config = dict(
    dataset='read English sentences (LibriTTS-R)',
    head_dim=64,
    drop_path=0.05,
    batch_size=64,
    decay_fraction=0.4,
)
Rows from block 2 of a small audio embedding model, named by matrix and row number. Rows with one number belong to one neuron. Each number is 500 + 40 x the weight over its row's rms, rounded and kept within 0 to 999. All counts start at 0. Numbers have three digits each.
After each neuron's rows are labels from the 100 clips, of 14976, where the neuron reaches its highest value: "strongest on" is what is common among them; "loudest" is the band of the loudest frequency at the time of the peak. Only what is clearly more common there than usual is listed. The data: read English sentences (LibriTTS-R).
# fc1: MLP up (model.blocks.2.mlp.fc1.weight, 640x160), inputs 0-79
# fc2: MLP down (model.blocks.2.mlp.fc2.weight, 160x640, transposed), outputs 0-79

fc1.187:495490534496492479502493496481511421463591475493502590455529556432491478485520502604453550339479464441455529434507455483491497499492497503504573509526437508500485483477534475511519518521491562433451482512480493439457468556498461488488555555
fc2.187:479474409504515502420497438483506479504544511471522473486507418538503488513458462476478455550524525547500521562484503526529453494512579481487487474496513481520499506539474475504529466457501495548514521488508482495443542478376441468537612522
strongest on: voice: male
loudest: 250 to 500 Hz

fc1.153:547482557501551505483444451547457501463494432472462451480530470574505492502502431537470433571477561549508544506455536521458483501525534528564497470536551469504501503569467511495504448570484509494520491496548574482511497498509472514532462542
fc2.153:533544552507467468511492486535484549462511500486526522478478572473496487523490525470497587495485506464520490504534542472495500495492517478518488491427530487524505495476509545491481502468484426480428523483499488515492523501621496495476334489
strongest on: voice: female
loudest: 500 to 1000 Hz

fc1.413:482486477513549517452459446545419459417525524511499469498483517539499512534452465489402494509478503610455527527493594565504480485506557455538448489515477459529476526547462488561519524362491446530522583497549482521527526477582497490503411554
fc2.413:525525627514475465513494495517516532466485512503530515493492581456480458518506534511520607480518474452534505484534520481502507487504508486535517477461520470555496482492521544496486526500501393468460524482483502491525530495623482487467337474
strongest on: voice: female
loudest: 4000 to 8000 Hz

fc1.312:573514528562489456495539510563465512460553495556495455513473541455560487568505456526442412539514543503477523534465525530539438533536575501512569449554506437489552517487475582482528501524448469532501486439494495581454507476483485470419464509
fc2.312:510550635481456484495475466499478531472507518491526529501471591490473474521502510498491598491487472487532510498527518481516499505499523459513522461459526470538495501493504536512479526504518433507449542473458487476519526492595512475495365495
strongest on: voice: female
loudest: 4000 to 8000 Hz

fc1.212:490490526488523521405462463497427417494501485431510433502456478488496513480449541524522454522452536511528516514525450493515413510438587441510414497542506424483463472547524519531562496473540470469503478510470552450428426522478563474596481522
fc2.212:506553538468475461562522517483493517477442500573503517496485552468449505490531599545521549433511494460555470407509476442504598496539490537568599563529523499503491472487546524496441505533505443474491530509476553507551519511519530513439480485
strongest on: voice: female
loudest: 4000 to 8000 Hz

fc1.201:502574491561454458460499507539492534485550437510498494540535417582574576528494458534516515562510536538509507451455486438527560459537460518464483625468481498471480454535450542491472546473501510424518524460506448474523534537470481548453494488
fc2.201:485457516503509567415445449508476493499512520475513495481509556489493454542449480456433552545538471559505516568503486615486490504480601476439469416433498533539480533542445452514540498445534493554503476446532478481429557460510449432525462535
strongest on: voice: male
loudest: 250 to 500 Hz

fc1.217:487390502529473541471510519499536526479477539459523491519509518530533473522557415442453515529501519455517525542479492504505464541472547452468502476471489496491414592445529477533468508496536461556499519466443448472474499472506535425416526564
fc2.217:553636514504467462517520503563496590498537504546512476470466517521553485500480538449570506525454478501520481455552537477498543502529508568569505487473483518538499492436515567500466514497477500490445533474496519563460539488511471486295507496
strongest on: voice: female
loudest: 500 to 1000 Hz

fc1.450:500480507514482469417452504562455507506530519559524531482512475548552536536469444458456439508489520515455495608524464518494448510521541501482458515542503490509459454515376518562490451467498493583498504483453516475439495507564467503534434507
fc2.450:526565585492461460553498494514478583467473508528523525492467593476484475500525543518542546468469472475541469446528521438517528505503473513550560506464498485521500490451526575498455519506499459496429561495490512512521492501584538469437422488
strongest on: voice: female
loudest: 4000 to 8000 Hz; 500 to 1000 Hz

fc1.563:487501552515547507423458447523462458425553475525564486488518460586497503529452442496492430486454471534494566510526544488507456481501522468454480472511523476542509512510471454592505467460411487515471543465513457474479542440504498480528443508
fc2.563:511506682530487464529500505534517521473477507525532502509497618472502493511524526507510626481519487449486489480483524475500512503498473486517460496504507464510506483498513526491498521498494471468502522481497491498539532496628524511458323492
strongest on: voice: female
loudest: 4000 to 8000 Hz

fc1.8:519506555555498488412513432486461482497560522543537484446470507478513512553476510513517409548517559550448453513495521492494433578525527480512504547468458523598527551591514482566484454482443489528537554479450480553450535429501519455527487549
fc2.8:521542579520474446522489474507496541472478503503497516489474613505474464494506545519473567480508479478569486460522496483523543497517533515537572483512537481537480476483513556496440513492526446495446557510475507479528526491574495496419368490
strongest on: voice: female
loudest: 4000 to 8000 Hz

fc1.250:581471575434486498491508466477459544437503527515531453495525479561558502586489461444511477534459532553482519568488505477512554552463510472506524480429504492524436488536519540508465466484504461573502530478493479557458521499501425538526512542
fc2.250:553557571485442479524518496497476543468492517493524541504436567496477487493536515548499545495428477486539474486532511453566515503505470514557563496495512487533493493438513580503432551508516445501456565511482505513499473501589537453451435465
strongest on: voice: female
loudest: 4000 to 8000 Hz

fc1.16:545496528533436450454504501520462484492492543573507538491480526519516494488444466498477502545478553566455535572493552506539480507502528495570500517499559498552457499528529455496522532523554443544496462512542546481410537482573508424471496507
fc2.16:506509605540471475544501480484499511488484527508509516528474591482511483501530505501470611494480473454505499503492517490502507518492475476495484478505526447556499501483486548509475557495504475488487536492457488493524506498606523474493365491
strongest on: voice: female
loudest: 4000 to 8000 Hz

fc1.68:500480595535472413460458469568478537494558548484569448463472502509542465543511447462464437559490481534469533553526520540523464556486549491504447452494483481550467534521499531564517521486513511535484499457470446503416536487546450437493502524
fc2.68:539575576502474445545518505510481561465482518528531521495466568491491487477559533531528522465475474466534466395538524436528520511502465505566577507504521481534481473443541577497449538525496449478455550511465513514537484494596527471433405471
strongest on: voice: female
loudest: 4000 to 8000 Hz

fc1.435:495412469426456521465518441526510471479573461507509509506471492500524462496523517478463432473440484553489506472381558548563521469560534423417472479568542556461524553558477483530513435500548449467498495469534469488505497534526515544504548525
fc2.435:550581540490472496467507477478467599499508521535481550477463554511517465491500546466498527491533462505569478492572481461477519517510566513526548505344487498553468518446505568529483521506497467498402524527485475538473525481532433447457455487
strongest on: voice: female
loudest: 500 to 1000 Hz

fc1.475:526494512520529509518625505526482509515527487508448416477551495547472552500446552503419461428526496456533518462481522542495486458528472519561481597527500485537480586546480450527544455478476489467552510432479561511511556521527518515457552528
fc2.475:501443553530492508456483460563511470504509512498549474499491463486553519542469491448479559556550518507469533546487541539454475517482559457459388453471505455510513506539455476503560479478491487504540497460531461451459577492547477493514393518
strongest on: voice: male
loudest: 250 to 500 Hz

fc1.417:464517461456461458466489517539503509539468488390514460543480536440525496488472508479427483502507493443529522486431491481514455566509416443493517474528484547473543552480465523537481604501577479571535522508547511547521532477460477528576511478
fc2.417:549582439561511485560529510521503619515533527568512493473535467496564484468525535459565462499473473479478471461488478515457519509482504560560489514477446467550511505464477532495478504497473542448484506487484480594522595481423473455425627524
strongest on: voice: male
loudest: 4000 to 8000 Hz

fc1.190:455455572522524527435501439522455483434473550522546499473478543477532473503435495426460463541504537561525535521464490508490410512448569386519577494534481457544491533529464547524521516461484478554487473419510474432455479505503489483447438484
fc2.190:522538604524481438540502507527505542467487507514528486478493579445504467520513526489520591499503507454500484467517543470500501494510484490557481492459498457518517479492512549489478524479490449457487527486495509525541517498655499501467366486
strongest on: voice: female
loudest: 4000 to 8000 Hz

fc1.228:521514518526538518447491478493469608459532485542537484504553449540592533511546472438439454493428570550480456478445575513484452476493510476526461427511500521575442499553509543508472502442526592512513512482493527474461512516611425469493458546
fc2.228:543549598507439464517497477511478533463511516487530510494447577499487475504520538526466557501464491480550484485541523469538507496491505492549527483469546477553496489468510570500446528496514435486443553487449494506493488506610523473475385469
strongest on: voice: female
loudest: 4000 to 8000 Hz

fc1.419:506533522477562574629524562550463500487531487529478471514533466523484502595533453550576502537511465578546552475482525494455509464492487536508470477502467495578466523531463527467477451543539526508541534520552507544520532539538511495415571481
fc2.419:445409485533547522460480504496524430543509495456448494479544517516459473533427484454438494505622506519464501587426484573447497480493554487399428487463508492510505531533461411500520493473491557503560442468536518497482527500473475556557494527
strongest on: voice: male
loudest: 250 to 500 Hz

fc1.387:471503477500497485501530445533513606480475462539552465500481496458441455493450442485480491510459507498471457468529429498557524460491523494494467519555521526435506563516475494387464472463523442516562527483479455412544509505494481497488538456
fc2.387:557527516508486505522459499505440584520525526563489513469460549507518463497488532472577509470519470550540466482519487456469519524488536516549517510331472523546497522359509570532515547478489507527413492477493487552485477474477508411447553487
strongest on: voice: female
loudest: 4000 to 8000 Hz

fc1.401:478462553498492468447457448521445537496558506485482508505537474503511475559461451423498431517544480589436507575496544563523434506476568452504450488528505544504538529527452522532502574499471427534434530469573484543405514485506447444542471536
fc2.401:544581578542468434550488496515493555464515502484524489443482567509527488500501514479513558489462485446523476467527528453501509494496460491542514506443554479575504480457526570485484524496475432487402546463455496509525482505623509493446377496
strongest on: voice: female
loudest: 4000 to 8000 Hz

fc1.340:520478506491437437521476470537485530501518457539509616457542471489542518499475342538500451477503434549431462465569506490510512524535498474508507532523483442494478539539471503520479503501456466474509483450475509519398555469508445556546465549
fc2.340:514497625535477457500478490561496527472515506487524475493494567480509496565496512439500596496478497469491511498499536508492497505489513457496422459467526496550521495503499514496540509492501441481456503423477487483543551486600487491457365497
strongest on: voice: female
loudest: 500 to 1000 Hz

fc1.174:488644531511577488509524508525559475476463527483516416489531538547507468501510496527596548532481451467575426506538540425474469520570472515559567545406422475557498469509514538530492554464494534481477525473548528488550551465501494512433542500
fc2.174:461496503496481501555545541491474500539481498502504539527469475423452540438594524547514413448454506477533477397478485446514516493511471521505566557616536546421504465494559495473478495548477464430487526532541525486539496514491532537483566457
strongest on: voice: male
loudest: 250 to 500 Hz

fc1.431:459519563466496514496485519490516521497441443476469461475577538516525543507468514548445541505489508488502482467478491533485488539505489439512577489461497488428469495536501508451521496529512525540599541522522475428516492542479574417503538494
fc2.431:493474426487524548391460458480542506581526508496488492472517483482499470498448474384483544536561482497511508572500494526471484500495612527456468467442506498527492534537457445508547458475518526541527443484513488535448511467383452437516566536
strongest on: voice: male
loudest: 250 to 500 Hz

fc1.197:493480451505489512467542468492453544464465503481494510596524580564442462496487528498510512484592495508461583497494570473525496442471487541539524397562597505552471475482504461450529453497490540563541434460473516449457478529498509459495438542
fc2.197:514450609577492493499484491529527481486499516499531476494480501485543520534472486431474597533543497455456528534475546514476499526482508459461405452480524421563503501525459508516560514492500486487512511450502459472489572482569475502495342521
strongest on: voice: female
loudest: 500 to 1000 Hz

fc1.139:498504504474550457416463518513502448529484503527543519506569511466536440568472476517487476563518485534525452499407558512438524458422540521524504441458537511559413523429436529488585470479433441521497495519559486501473556546485484540459444458
fc2.139:524575601484422485549510490499483560509514518506532533520441506504529516491528509481464528508441492487551488495510519463495503509497482470508509498474501467530506505487486554488432506510494451469455553506447474532494523497572506458477376492
strongest on: voice: female
loudest: 500 to 1000 Hz; 4000 to 8000 Hz

fc1.244:470489527491576487558489552479525456521506485548445498519507531452454543501506510585512557414469493468432450423448433479508554483518462550538552543553510528438510472541565449448509510548493588487531498541531566519528492513525586482531513419
fc2.244:495472438519529531420486434454494475511556517488556513504512446516513493529448443511478505559564504530487541557472509537539442507482565425470482437456539432523491530599414477523472474479539467553499527471510455516432535484430465462555583526
strongest on: voice: male
loudest: 250 to 500 Hz

fc1.285:454498491508586504536534553478557457534500474532440518482497510499429533456507522524514499329491522429444508403515441527527537510512440547489587529553498510395476473539506468476475544568513538485510477517491519465539432522492555518472484466
fc2.285:496477426498527528437484435482511487494554518468552476475512437519524479546458449492469505562531520532476541577495511534536418493485562450475485461427494431520490540564460481526512467444522476542491529470518470526440512471407475460578589521
strongest on: voice: male
loudest: 250 to 500 Hz

fc1.506:562426514546531523492479545468530485515430490510433477474534439580558495488441508541549497520540467482455472510549523448488465524493454476514522553459515546416526501504512532505504529501514512552537412458537465449518438478511501516499531504
fc2.506:500448407520526474561517495471518484538503522504452513476520465515461502447494524482473459484507495505503465507491450460515555469524504536464524542518516523519513481435503501479516478494456540502451564550488501494515552505329500468485629524
strongest on: voice: male
loudest: 250 to 500 Hz

fc1.499:560489563524523492454518436567469528466481532485510483480472502532517460536483450458523415549459535527496533508485538523504464430471608485501496451607493464547481523550472510555506496499477509544473521496553487544469522473595494499519435508
fc2.499:516534618510473476521483492515508527473488516502534507489463602478505476515523522493497620495489484438501491488515529487514504505490498486527491485458500456532495500479508549507482535485496448468478535480479485497518497491626509474482326493
strongest on: voice: female
loudest: 4000 to 8000 Hz

fc1.623:511557547519539447475485408532424474452536505537502466544459498523517519553465470503466456491447472577470588560476498545523441551499540485461487477526520533520530523485438489563516531512469490524490473457458465469467540472603526532523447518
fc2.623:512492665542484465506484490526508512468477514512537501507490636481501487520516516501510615489520475454492499499504525481498507509480482478502469479498512456532493492496508527506501528494499463489490525462478482483530514489626522486472341494
strongest on: voice: female
loudest: 4000 to 8000 Hz

fc1.71:507526532515515479443500470530394489478565527502551429472498496547544506570490456471439446538468511541446530529473545521496456522458502420492457465485545443539423499563478572508517516475509501571488524452521452554453516467520486526535455533
fc2.71:537530641513465471511476495507512537479481511501535509469481596467497462511502530512524613495489457434539492492547527497515517493503513495553522481463513481566488498475508549504465534493502412469466525490500512499506509486629488473452374481
strongest on: voice: female
loudest: 4000 to 8000 Hz

fc1.111:471424506428551473487493443505534482463515492448530444510448487471539503464488414441502533517446476510482472467508504532491478470455572453574446508496430476521478535508486504494450496443517515498461545501462487512491525525608434504498453545
fc2.111:552565546487455473542503509535464593465499503524526519493441557481476493521530544508502506469448498485554466437554533425517519514500472511580550506486495519507504487415532593493469513515500443491398534504481506523523478501580541468447396475
strongest on: voice: female
loudest: 4000 to 8000 Hz

fc1.138:504410490481416519435501496503451524479443556394477487430515523461487434483497506450468480556548502562480516584486541497550464508430540497506471462498538579531491539467465490553521481543579471535473495451506510442478473470523525487531564497
fc2.138:537577534510467474598571533495472552482492518537481554512469501491499520466540535523517501468457487459539467439496499425502546493505407557574565547507503466522501478458524568500434533521471473480464560527475517547516500509532548476433475483
strongest on: voice: female
loudest: 500 to 1000 Hz

fc1.84:535523547486496437514501529564582520453523527514523498400476534503496536483472457471572519534424405435509536472520480487528465457519493541506524541517506480489443429467526516446487518440519460516530504438447521461488427498506522497440473480
fc2.84:472514476476519492441558510460479547567483494555490494513536513410395458537538606490543439466496510522530458461521443454439550489585525514586516493445516512493502504468547514498446486599504583487519459513456606545464535526484545541461470493
strongest on: voice: male
loudest: 250 to 500 Hz

fc1.437:469542465485511460614594503464474585480492559499438472515490521513500501530454527568519455451492476514552501525552499460502537462557533519534509501454463503582459434485543446457481499557498551494457483552523581557485581484463441531506492507
fc2.437:451441495576525549447499449513502477518516541439511532549525498598491502467435437482440471526503459522542545504484489560457503508462559522432524476569524564538498511570464485533536514505507492555500482454481469411419562459492435403463515568
strongest on: voice: male
loudest: 250 to 500 Hz

fc1.6:531421466517516514496466482460492563523568519563570452511585584490524499457461475536495503525531455527464472497459503479508450556478548455555496463467519527449526555498467461447461512458497445545501381468501542550523478529521506499493474520
fc2.6:515532525536502451496481481519497482453579472449492454436517552514545493525447481431466528533484538480462512523471502525504458458502491477480378481452565484546532492533473483474549486431471541501462505455471466518497521502595461528510359497
strongest on: voice: male
loudest: 250 to 500 Hz

fc1.2:466493580519537477536491497494493520494523401534462478535526419511537574439499525510541512531523465473478474493517498559546497517516420559505593491585555473442510432506511381470545540479487529508513528510516453517546533471508575458539481515
fc2.2:494444489515506536412449441532522479538527512486534506496520436498539489558447455464472532552571506510489531579471505553480468510476587464459396440433498461518516520564451459503550482474488495509536483441511447489446564480483459462528493511
strongest on: voice: male
loudest: 250 to 500 Hz

fc1.472:543493523518484509457509471533442515455520461542549428517563560497522490494454468522453433501458436564532570468450507578448445454493587534491489461577495483527528480492501492505480492437485489570513542451500540520444568520591473505473470478
fc2.472:536502585519473486490481493547496534485511512501553495498486591482512484542490508491515620506487493452526493493524541505479497500494544487529479471472528498561504500490499546500502518503489431490472507457505489488492544484617478461443344491
strongest on: voice: female
loudest: 4000 to 8000 Hz; 500 to 1000 Hz

fc1.22:500499538563497424548493508511553462493557545527489456467491474485512499497456469560686516470554510535541445424521558479515492494557474508610517523426471467519458529463510490544472482501537582502517506435506480523553576477506461473424501463
fc2.22:416421463509538500551529558486518443542448475470468495507509469404423508507551510497456427467523527461467481476460466499527506467513463514467480512592538514445522480528515422463512471528489537405568490523539545497563525522462529584541536482
strongest on: voice: male
loudest: 250 to 500 Hz

fc1.631:454577545570428466499523424541449534440593538576559475442548515504524461462434468489423436536477496547495523492498509456521508475468553439507500480539481544470489535532512507513532501466509497411553509481437433519454514481494460453474461550
fc2.631:540540559510470462479480472511470547471501518508552522504461598508489464529508526501497575496492481472550491498548538458511507507502526490533530486437554478555490490448515572507484526517495381506420529480477501483508512506631489465462380472
strongest on: voice: female
loudest: 4000 to 8000 Hz

fc1.467:564512543556510497511540462519552504533534481416453466520569489514486498458611428507507497463434517508459447496464432458515435439571470491565476464521456466529521496543572446469508516515442539451490518560444509527508567527542515528460458483
fc2.467:474437474482506538415470447498516498520502500493447472491515494512468489498440450435428550531584503505513493587513508528486473497486635499338452467395519506512483535524449446509555457473508511545493441475569475491420530467457516471577475535
strongest on: voice: male
loudest: 250 to 500 Hz

fc1.600:483447573494554512492461420471433510523565510549563407479521502493529506547458493436477460541468494537493562455444495493521431466512552479519464487505513495538501515537446499508523529495525466541513485407552432471475524454506410471484487607
fc2.600:548549575511462419515503494535506545446499505496538494461451546480519464512524527490491571490482496476519492480522573432510503496524492487558514494490512455542502460471529575489475522476481417457476555500475509522523508507636504502464359462
strongest on: voice: female
loudest: 4000 to 8000 Hz

fc1.415:591492526469462480496470492481470535423534505493531467520461423461442552447452519525528482542580487509491526551621524490490518501530499463501613512506578429436504497515437506513502588544504475473463439466480502602503501528497460522470506487
fc2.415:495476475521484492555526518506470519519472519529461519497509466508446516451512557540503474456501498506565450404488445486484592494539528582488558544585561621492512472483516517485512494547481481519445510525509518457532556458432515477384557521
strongest on: voice: male
loudest: 250 to 500 Hz