config = dict(
    noise_aug=0.002,
    norm_position='pre',
    mlp_ratio=4,
    expert_mlp_ratio=1,
    shared_expert=False,
    layers=10,
    width=160,
    positions='sincos',
    lr=0.0017,
    beta2=0.999,
    batch_size=64,
    epochs=28.7,
    lr_schedule='wsd',
    decay_fraction=0.4,
    final_lr_fraction=0.05,
)
Rows from expert 21 of block 7, named by matrix and row number. Rows with one number belong to one neuron. Each number is 50 + 15 x the weight over the matrix's rms, rounded and kept within 0 to 99. All counts start at 0.
# up: expert up (model.blocks.7.mlp.up, 32x160x160), inputs 80-159
# down: expert down (model.blocks.7.mlp.down, 32x160x160, transposed), outputs 80-159
up.95:46 39 59 53 66 52 45 52 34 52 56 44 49 33 39 39 48 35 61 59 57 50 43 56 49 54 52 49 43 43 47 64 64 40 53 55 41 61 44 49 49 43 45 45 46 50 57 49 56 57 49 49 42 43 48 47 40 47 58 48 54 51 55 58 39 31 49 53 54 50 60 50 45 47 47 48 53 57 48 39
down.95:58 49 47 60 60 56 48 42 51 43 46 52 40 64 40 52 50 46 36 39 41 44 39 62 59 45 47 43 56 44 46 39 47 55 58 51 48 50 46 39 57 52 45 53 55 56 44 58 50 49 52 57 44 56 50 52 45 55 53 49 54 52 55 52 45 42 55 48 44 57 60 51 52 43 55 59 41 39 54 52
up.96:53 60 48 51 43 62 55 56 54 42 50 44 39 67 51 57 57 61 38 38 51 45 53 52 59 43 44 55 58 47 46 41 51 64 58 39 52 55 43 53 49 56 54 57 50 47 42 44 54 49 41 47 46 56 52 43 62 56 50 56 49 53 41 56 52 53 49 49 50 46 38 55 55 54 43 55 55 35 60 47
down.96:55 48 61 41 48 44 59 51 52 45 43 47 34 52 46 51 46 38 58 52 55 44 56 43 59 62 62 59 47 60 52 51 34 57 49 42 46 42 52 37 40 57 52 53 43 44 43 43 56 56 67 35 50 50 51 45 50 40 49 58 43 57 35 51 49 40 46 36 57 46 46 65 31 63 43 49 60 48 54 47
up.97:52 73 60 51 32 55 38 76 46 43 69 42 22 71 25 68 54 87 58 64 60 38 36 50 38 43 35 54 46 33 47 63 57 58 51 37 57 33 48 21 45 79 50 57 40 63 51 60 50 49 78 61 64 38 69 51 75 33 63 39 57 77 63 60 60 31 57 63 53 70 13 51 36 39 55 46 58 60 69 59
down.97:62 57 56 66 75 71 47 47 54 27 68 32 37 69 26 60 50 65 23 25 28 30 26 69 74 40 33 49 67 24 34 28 49 63 66 28 32 73 57 42 72 70 27 32 71 62 31 69 74 50 59 48 28 72 61 42 60 64 78 55 67 62 61 75 36 35 48 59 33 63 53 66 77 44 59 73 48 31 67 39
up.98:42 27 64 49 81 43 57 31 36 64 54 45 61 21 48 27 50 14 54 66 58 71 59 40 45 67 63 56 46 49 58 57 66 34 36 68 30 76 64 76 54 17 60 38 50 46 67 43 56 73 34 38 24 54 28 36 24 41 56 59 55 30 38 62 19 40 43 45 55 37 85 48 48 54 42 40 61 67 38 39
down.98:48 41 36 68 66 66 67 34 37 46 34 67 60 57 61 49 51 45 07 26 29 59 59 57 61 43 50 37 61 53 39 20 34 48 65 82 57 67 57 69 91 43 52 67 66 38 58 68 48 55 41 37 49 76 49 43 43 69 46 72 61 41 31 52 44 64 34 44 32 50 59 44 81 66 63 73 43 20 49 44
up.99:56 69 48 50 32 58 44 75 56 47 60 36 20 72 27 68 50 90 55 62 59 28 37 53 34 36 32 48 39 34 40 63 48 62 58 28 58 35 49 15 43 78 46 55 35 58 49 57 54 38 72 62 60 34 69 49 79 43 59 36 56 73 64 55 57 39 59 70 47 63 17 50 34 45 56 44 52 56 67 54
down.99:65 52 50 58 65 61 46 48 54 27 61 38 47 62 36 55 51 60 24 29 33 34 32 65 63 35 38 51 66 38 28 30 51 56 61 40 33 67 48 45 73 58 26 37 66 54 41 65 64 50 52 44 40 72 52 47 52 64 62 51 62 60 58 64 46 44 53 54 31 54 50 67 77 41 57 68 45 33 61 43
up.100:58 50 49 50 48 56 58 55 57 46 45 50 46 66 50 50 57 54 38 34 43 51 52 50 59 45 47 51 56 51 47 38 52 58 52 45 54 55 42 51 50 57 57 51 57 41 45 52 57 43 40 50 51 55 57 49 51 57 48 59 46 46 47 54 51 57 50 46 52 47 48 55 54 53 48 52 55 38 61 50
down.100:46 49 55 32 47 46 64 54 53 47 45 46 45 50 55 50 56 39 53 52 52 46 57 48 50 58 61 57 49 63 55 46 41 53 52 47 47 45 50 41 41 55 60 54 37 42 45 40 51 58 55 37 52 46 53 46 47 42 37 51 43 56 35 45 51 47 43 31 58 46 47 63 31 60 41 49 58 51 47 48
up.101:53 52 63 51 49 51 37 64 39 49 62 50 48 42 37 69 61 50 68 61 63 49 34 41 36 57 52 49 48 47 48 66 52 32 48 49 53 42 60 42 43 57 57 46 44 70 57 60 47 49 63 62 53 44 46 46 37 40 55 32 46 65 65 49 54 41 55 65 59 54 39 41 38 36 55 42 55 66 50 53
down.101:61 46 47 81 65 69 33 45 43 39 50 48 45 67 37 51 42 58 13 20 24 43 27 67 68 30 47 44 74 42 37 21 55 52 70 43 40 70 46 35 80 56 44 44 73 63 47 78 61 42 54 61 38 71 56 53 45 76 56 45 61 53 68 62 39 41 58 65 24 62 63 62 83 36 68 73 35 24 64 57
up.102:59 88 45 58 31 54 27 70 51 50 63 49 26 68 40 61 57 99 60 58 52 41 28 48 36 31 37 33 49 38 39 65 56 51 51 37 71 28 50 21 50 70 41 64 42 75 51 67 49 39 63 72 66 37 69 55 75 47 47 24 61 82 75 41 62 43 65 75 50 77 06 43 42 29 63 41 45 64 66 68
down.102:53 61 32 75 76 68 43 45 43 22 50 42 59 61 43 50 46 47 19 23 24 42 30 77 75 30 48 48 69 17 42 22 62 48 69 35 48 79 52 54 79 53 24 48 69 61 53 79 63 52 59 56 39 79 63 49 56 80 79 53 66 60 56 62 44 46 55 63 32 55 54 76 87 35 67 74 36 30 61 54
up.103:60 29 41 50 96 53 67 24 38 39 59 70 63 25 52 37 49 29 11 13 17 65 82 69 82 45 50 30 77 46 55 12 51 21 55 84 42 93 50 54 61 44 53 10 89 24 36 34 60 50 07 28 43 95 42 34 15 82 42 71 56 44 26 60 26 31 37 25 12 49 84 38 95 61 44 68 35 08 52 35
down.103:27 67 84 11 34 39 75 72 41 54 56 37 53 31 64 72 66 39 80 67 72 36 90 26 31 82 51 69 32 34 45 71 44 38 32 38 74 44 72 75 17 61 69 54 25 15 43 08 46 75 31 21 44 29 69 31 38 26 54 62 37 51 21 47 56 73 20 09 72 26 19 58 22 84 21 33 74 64 39 29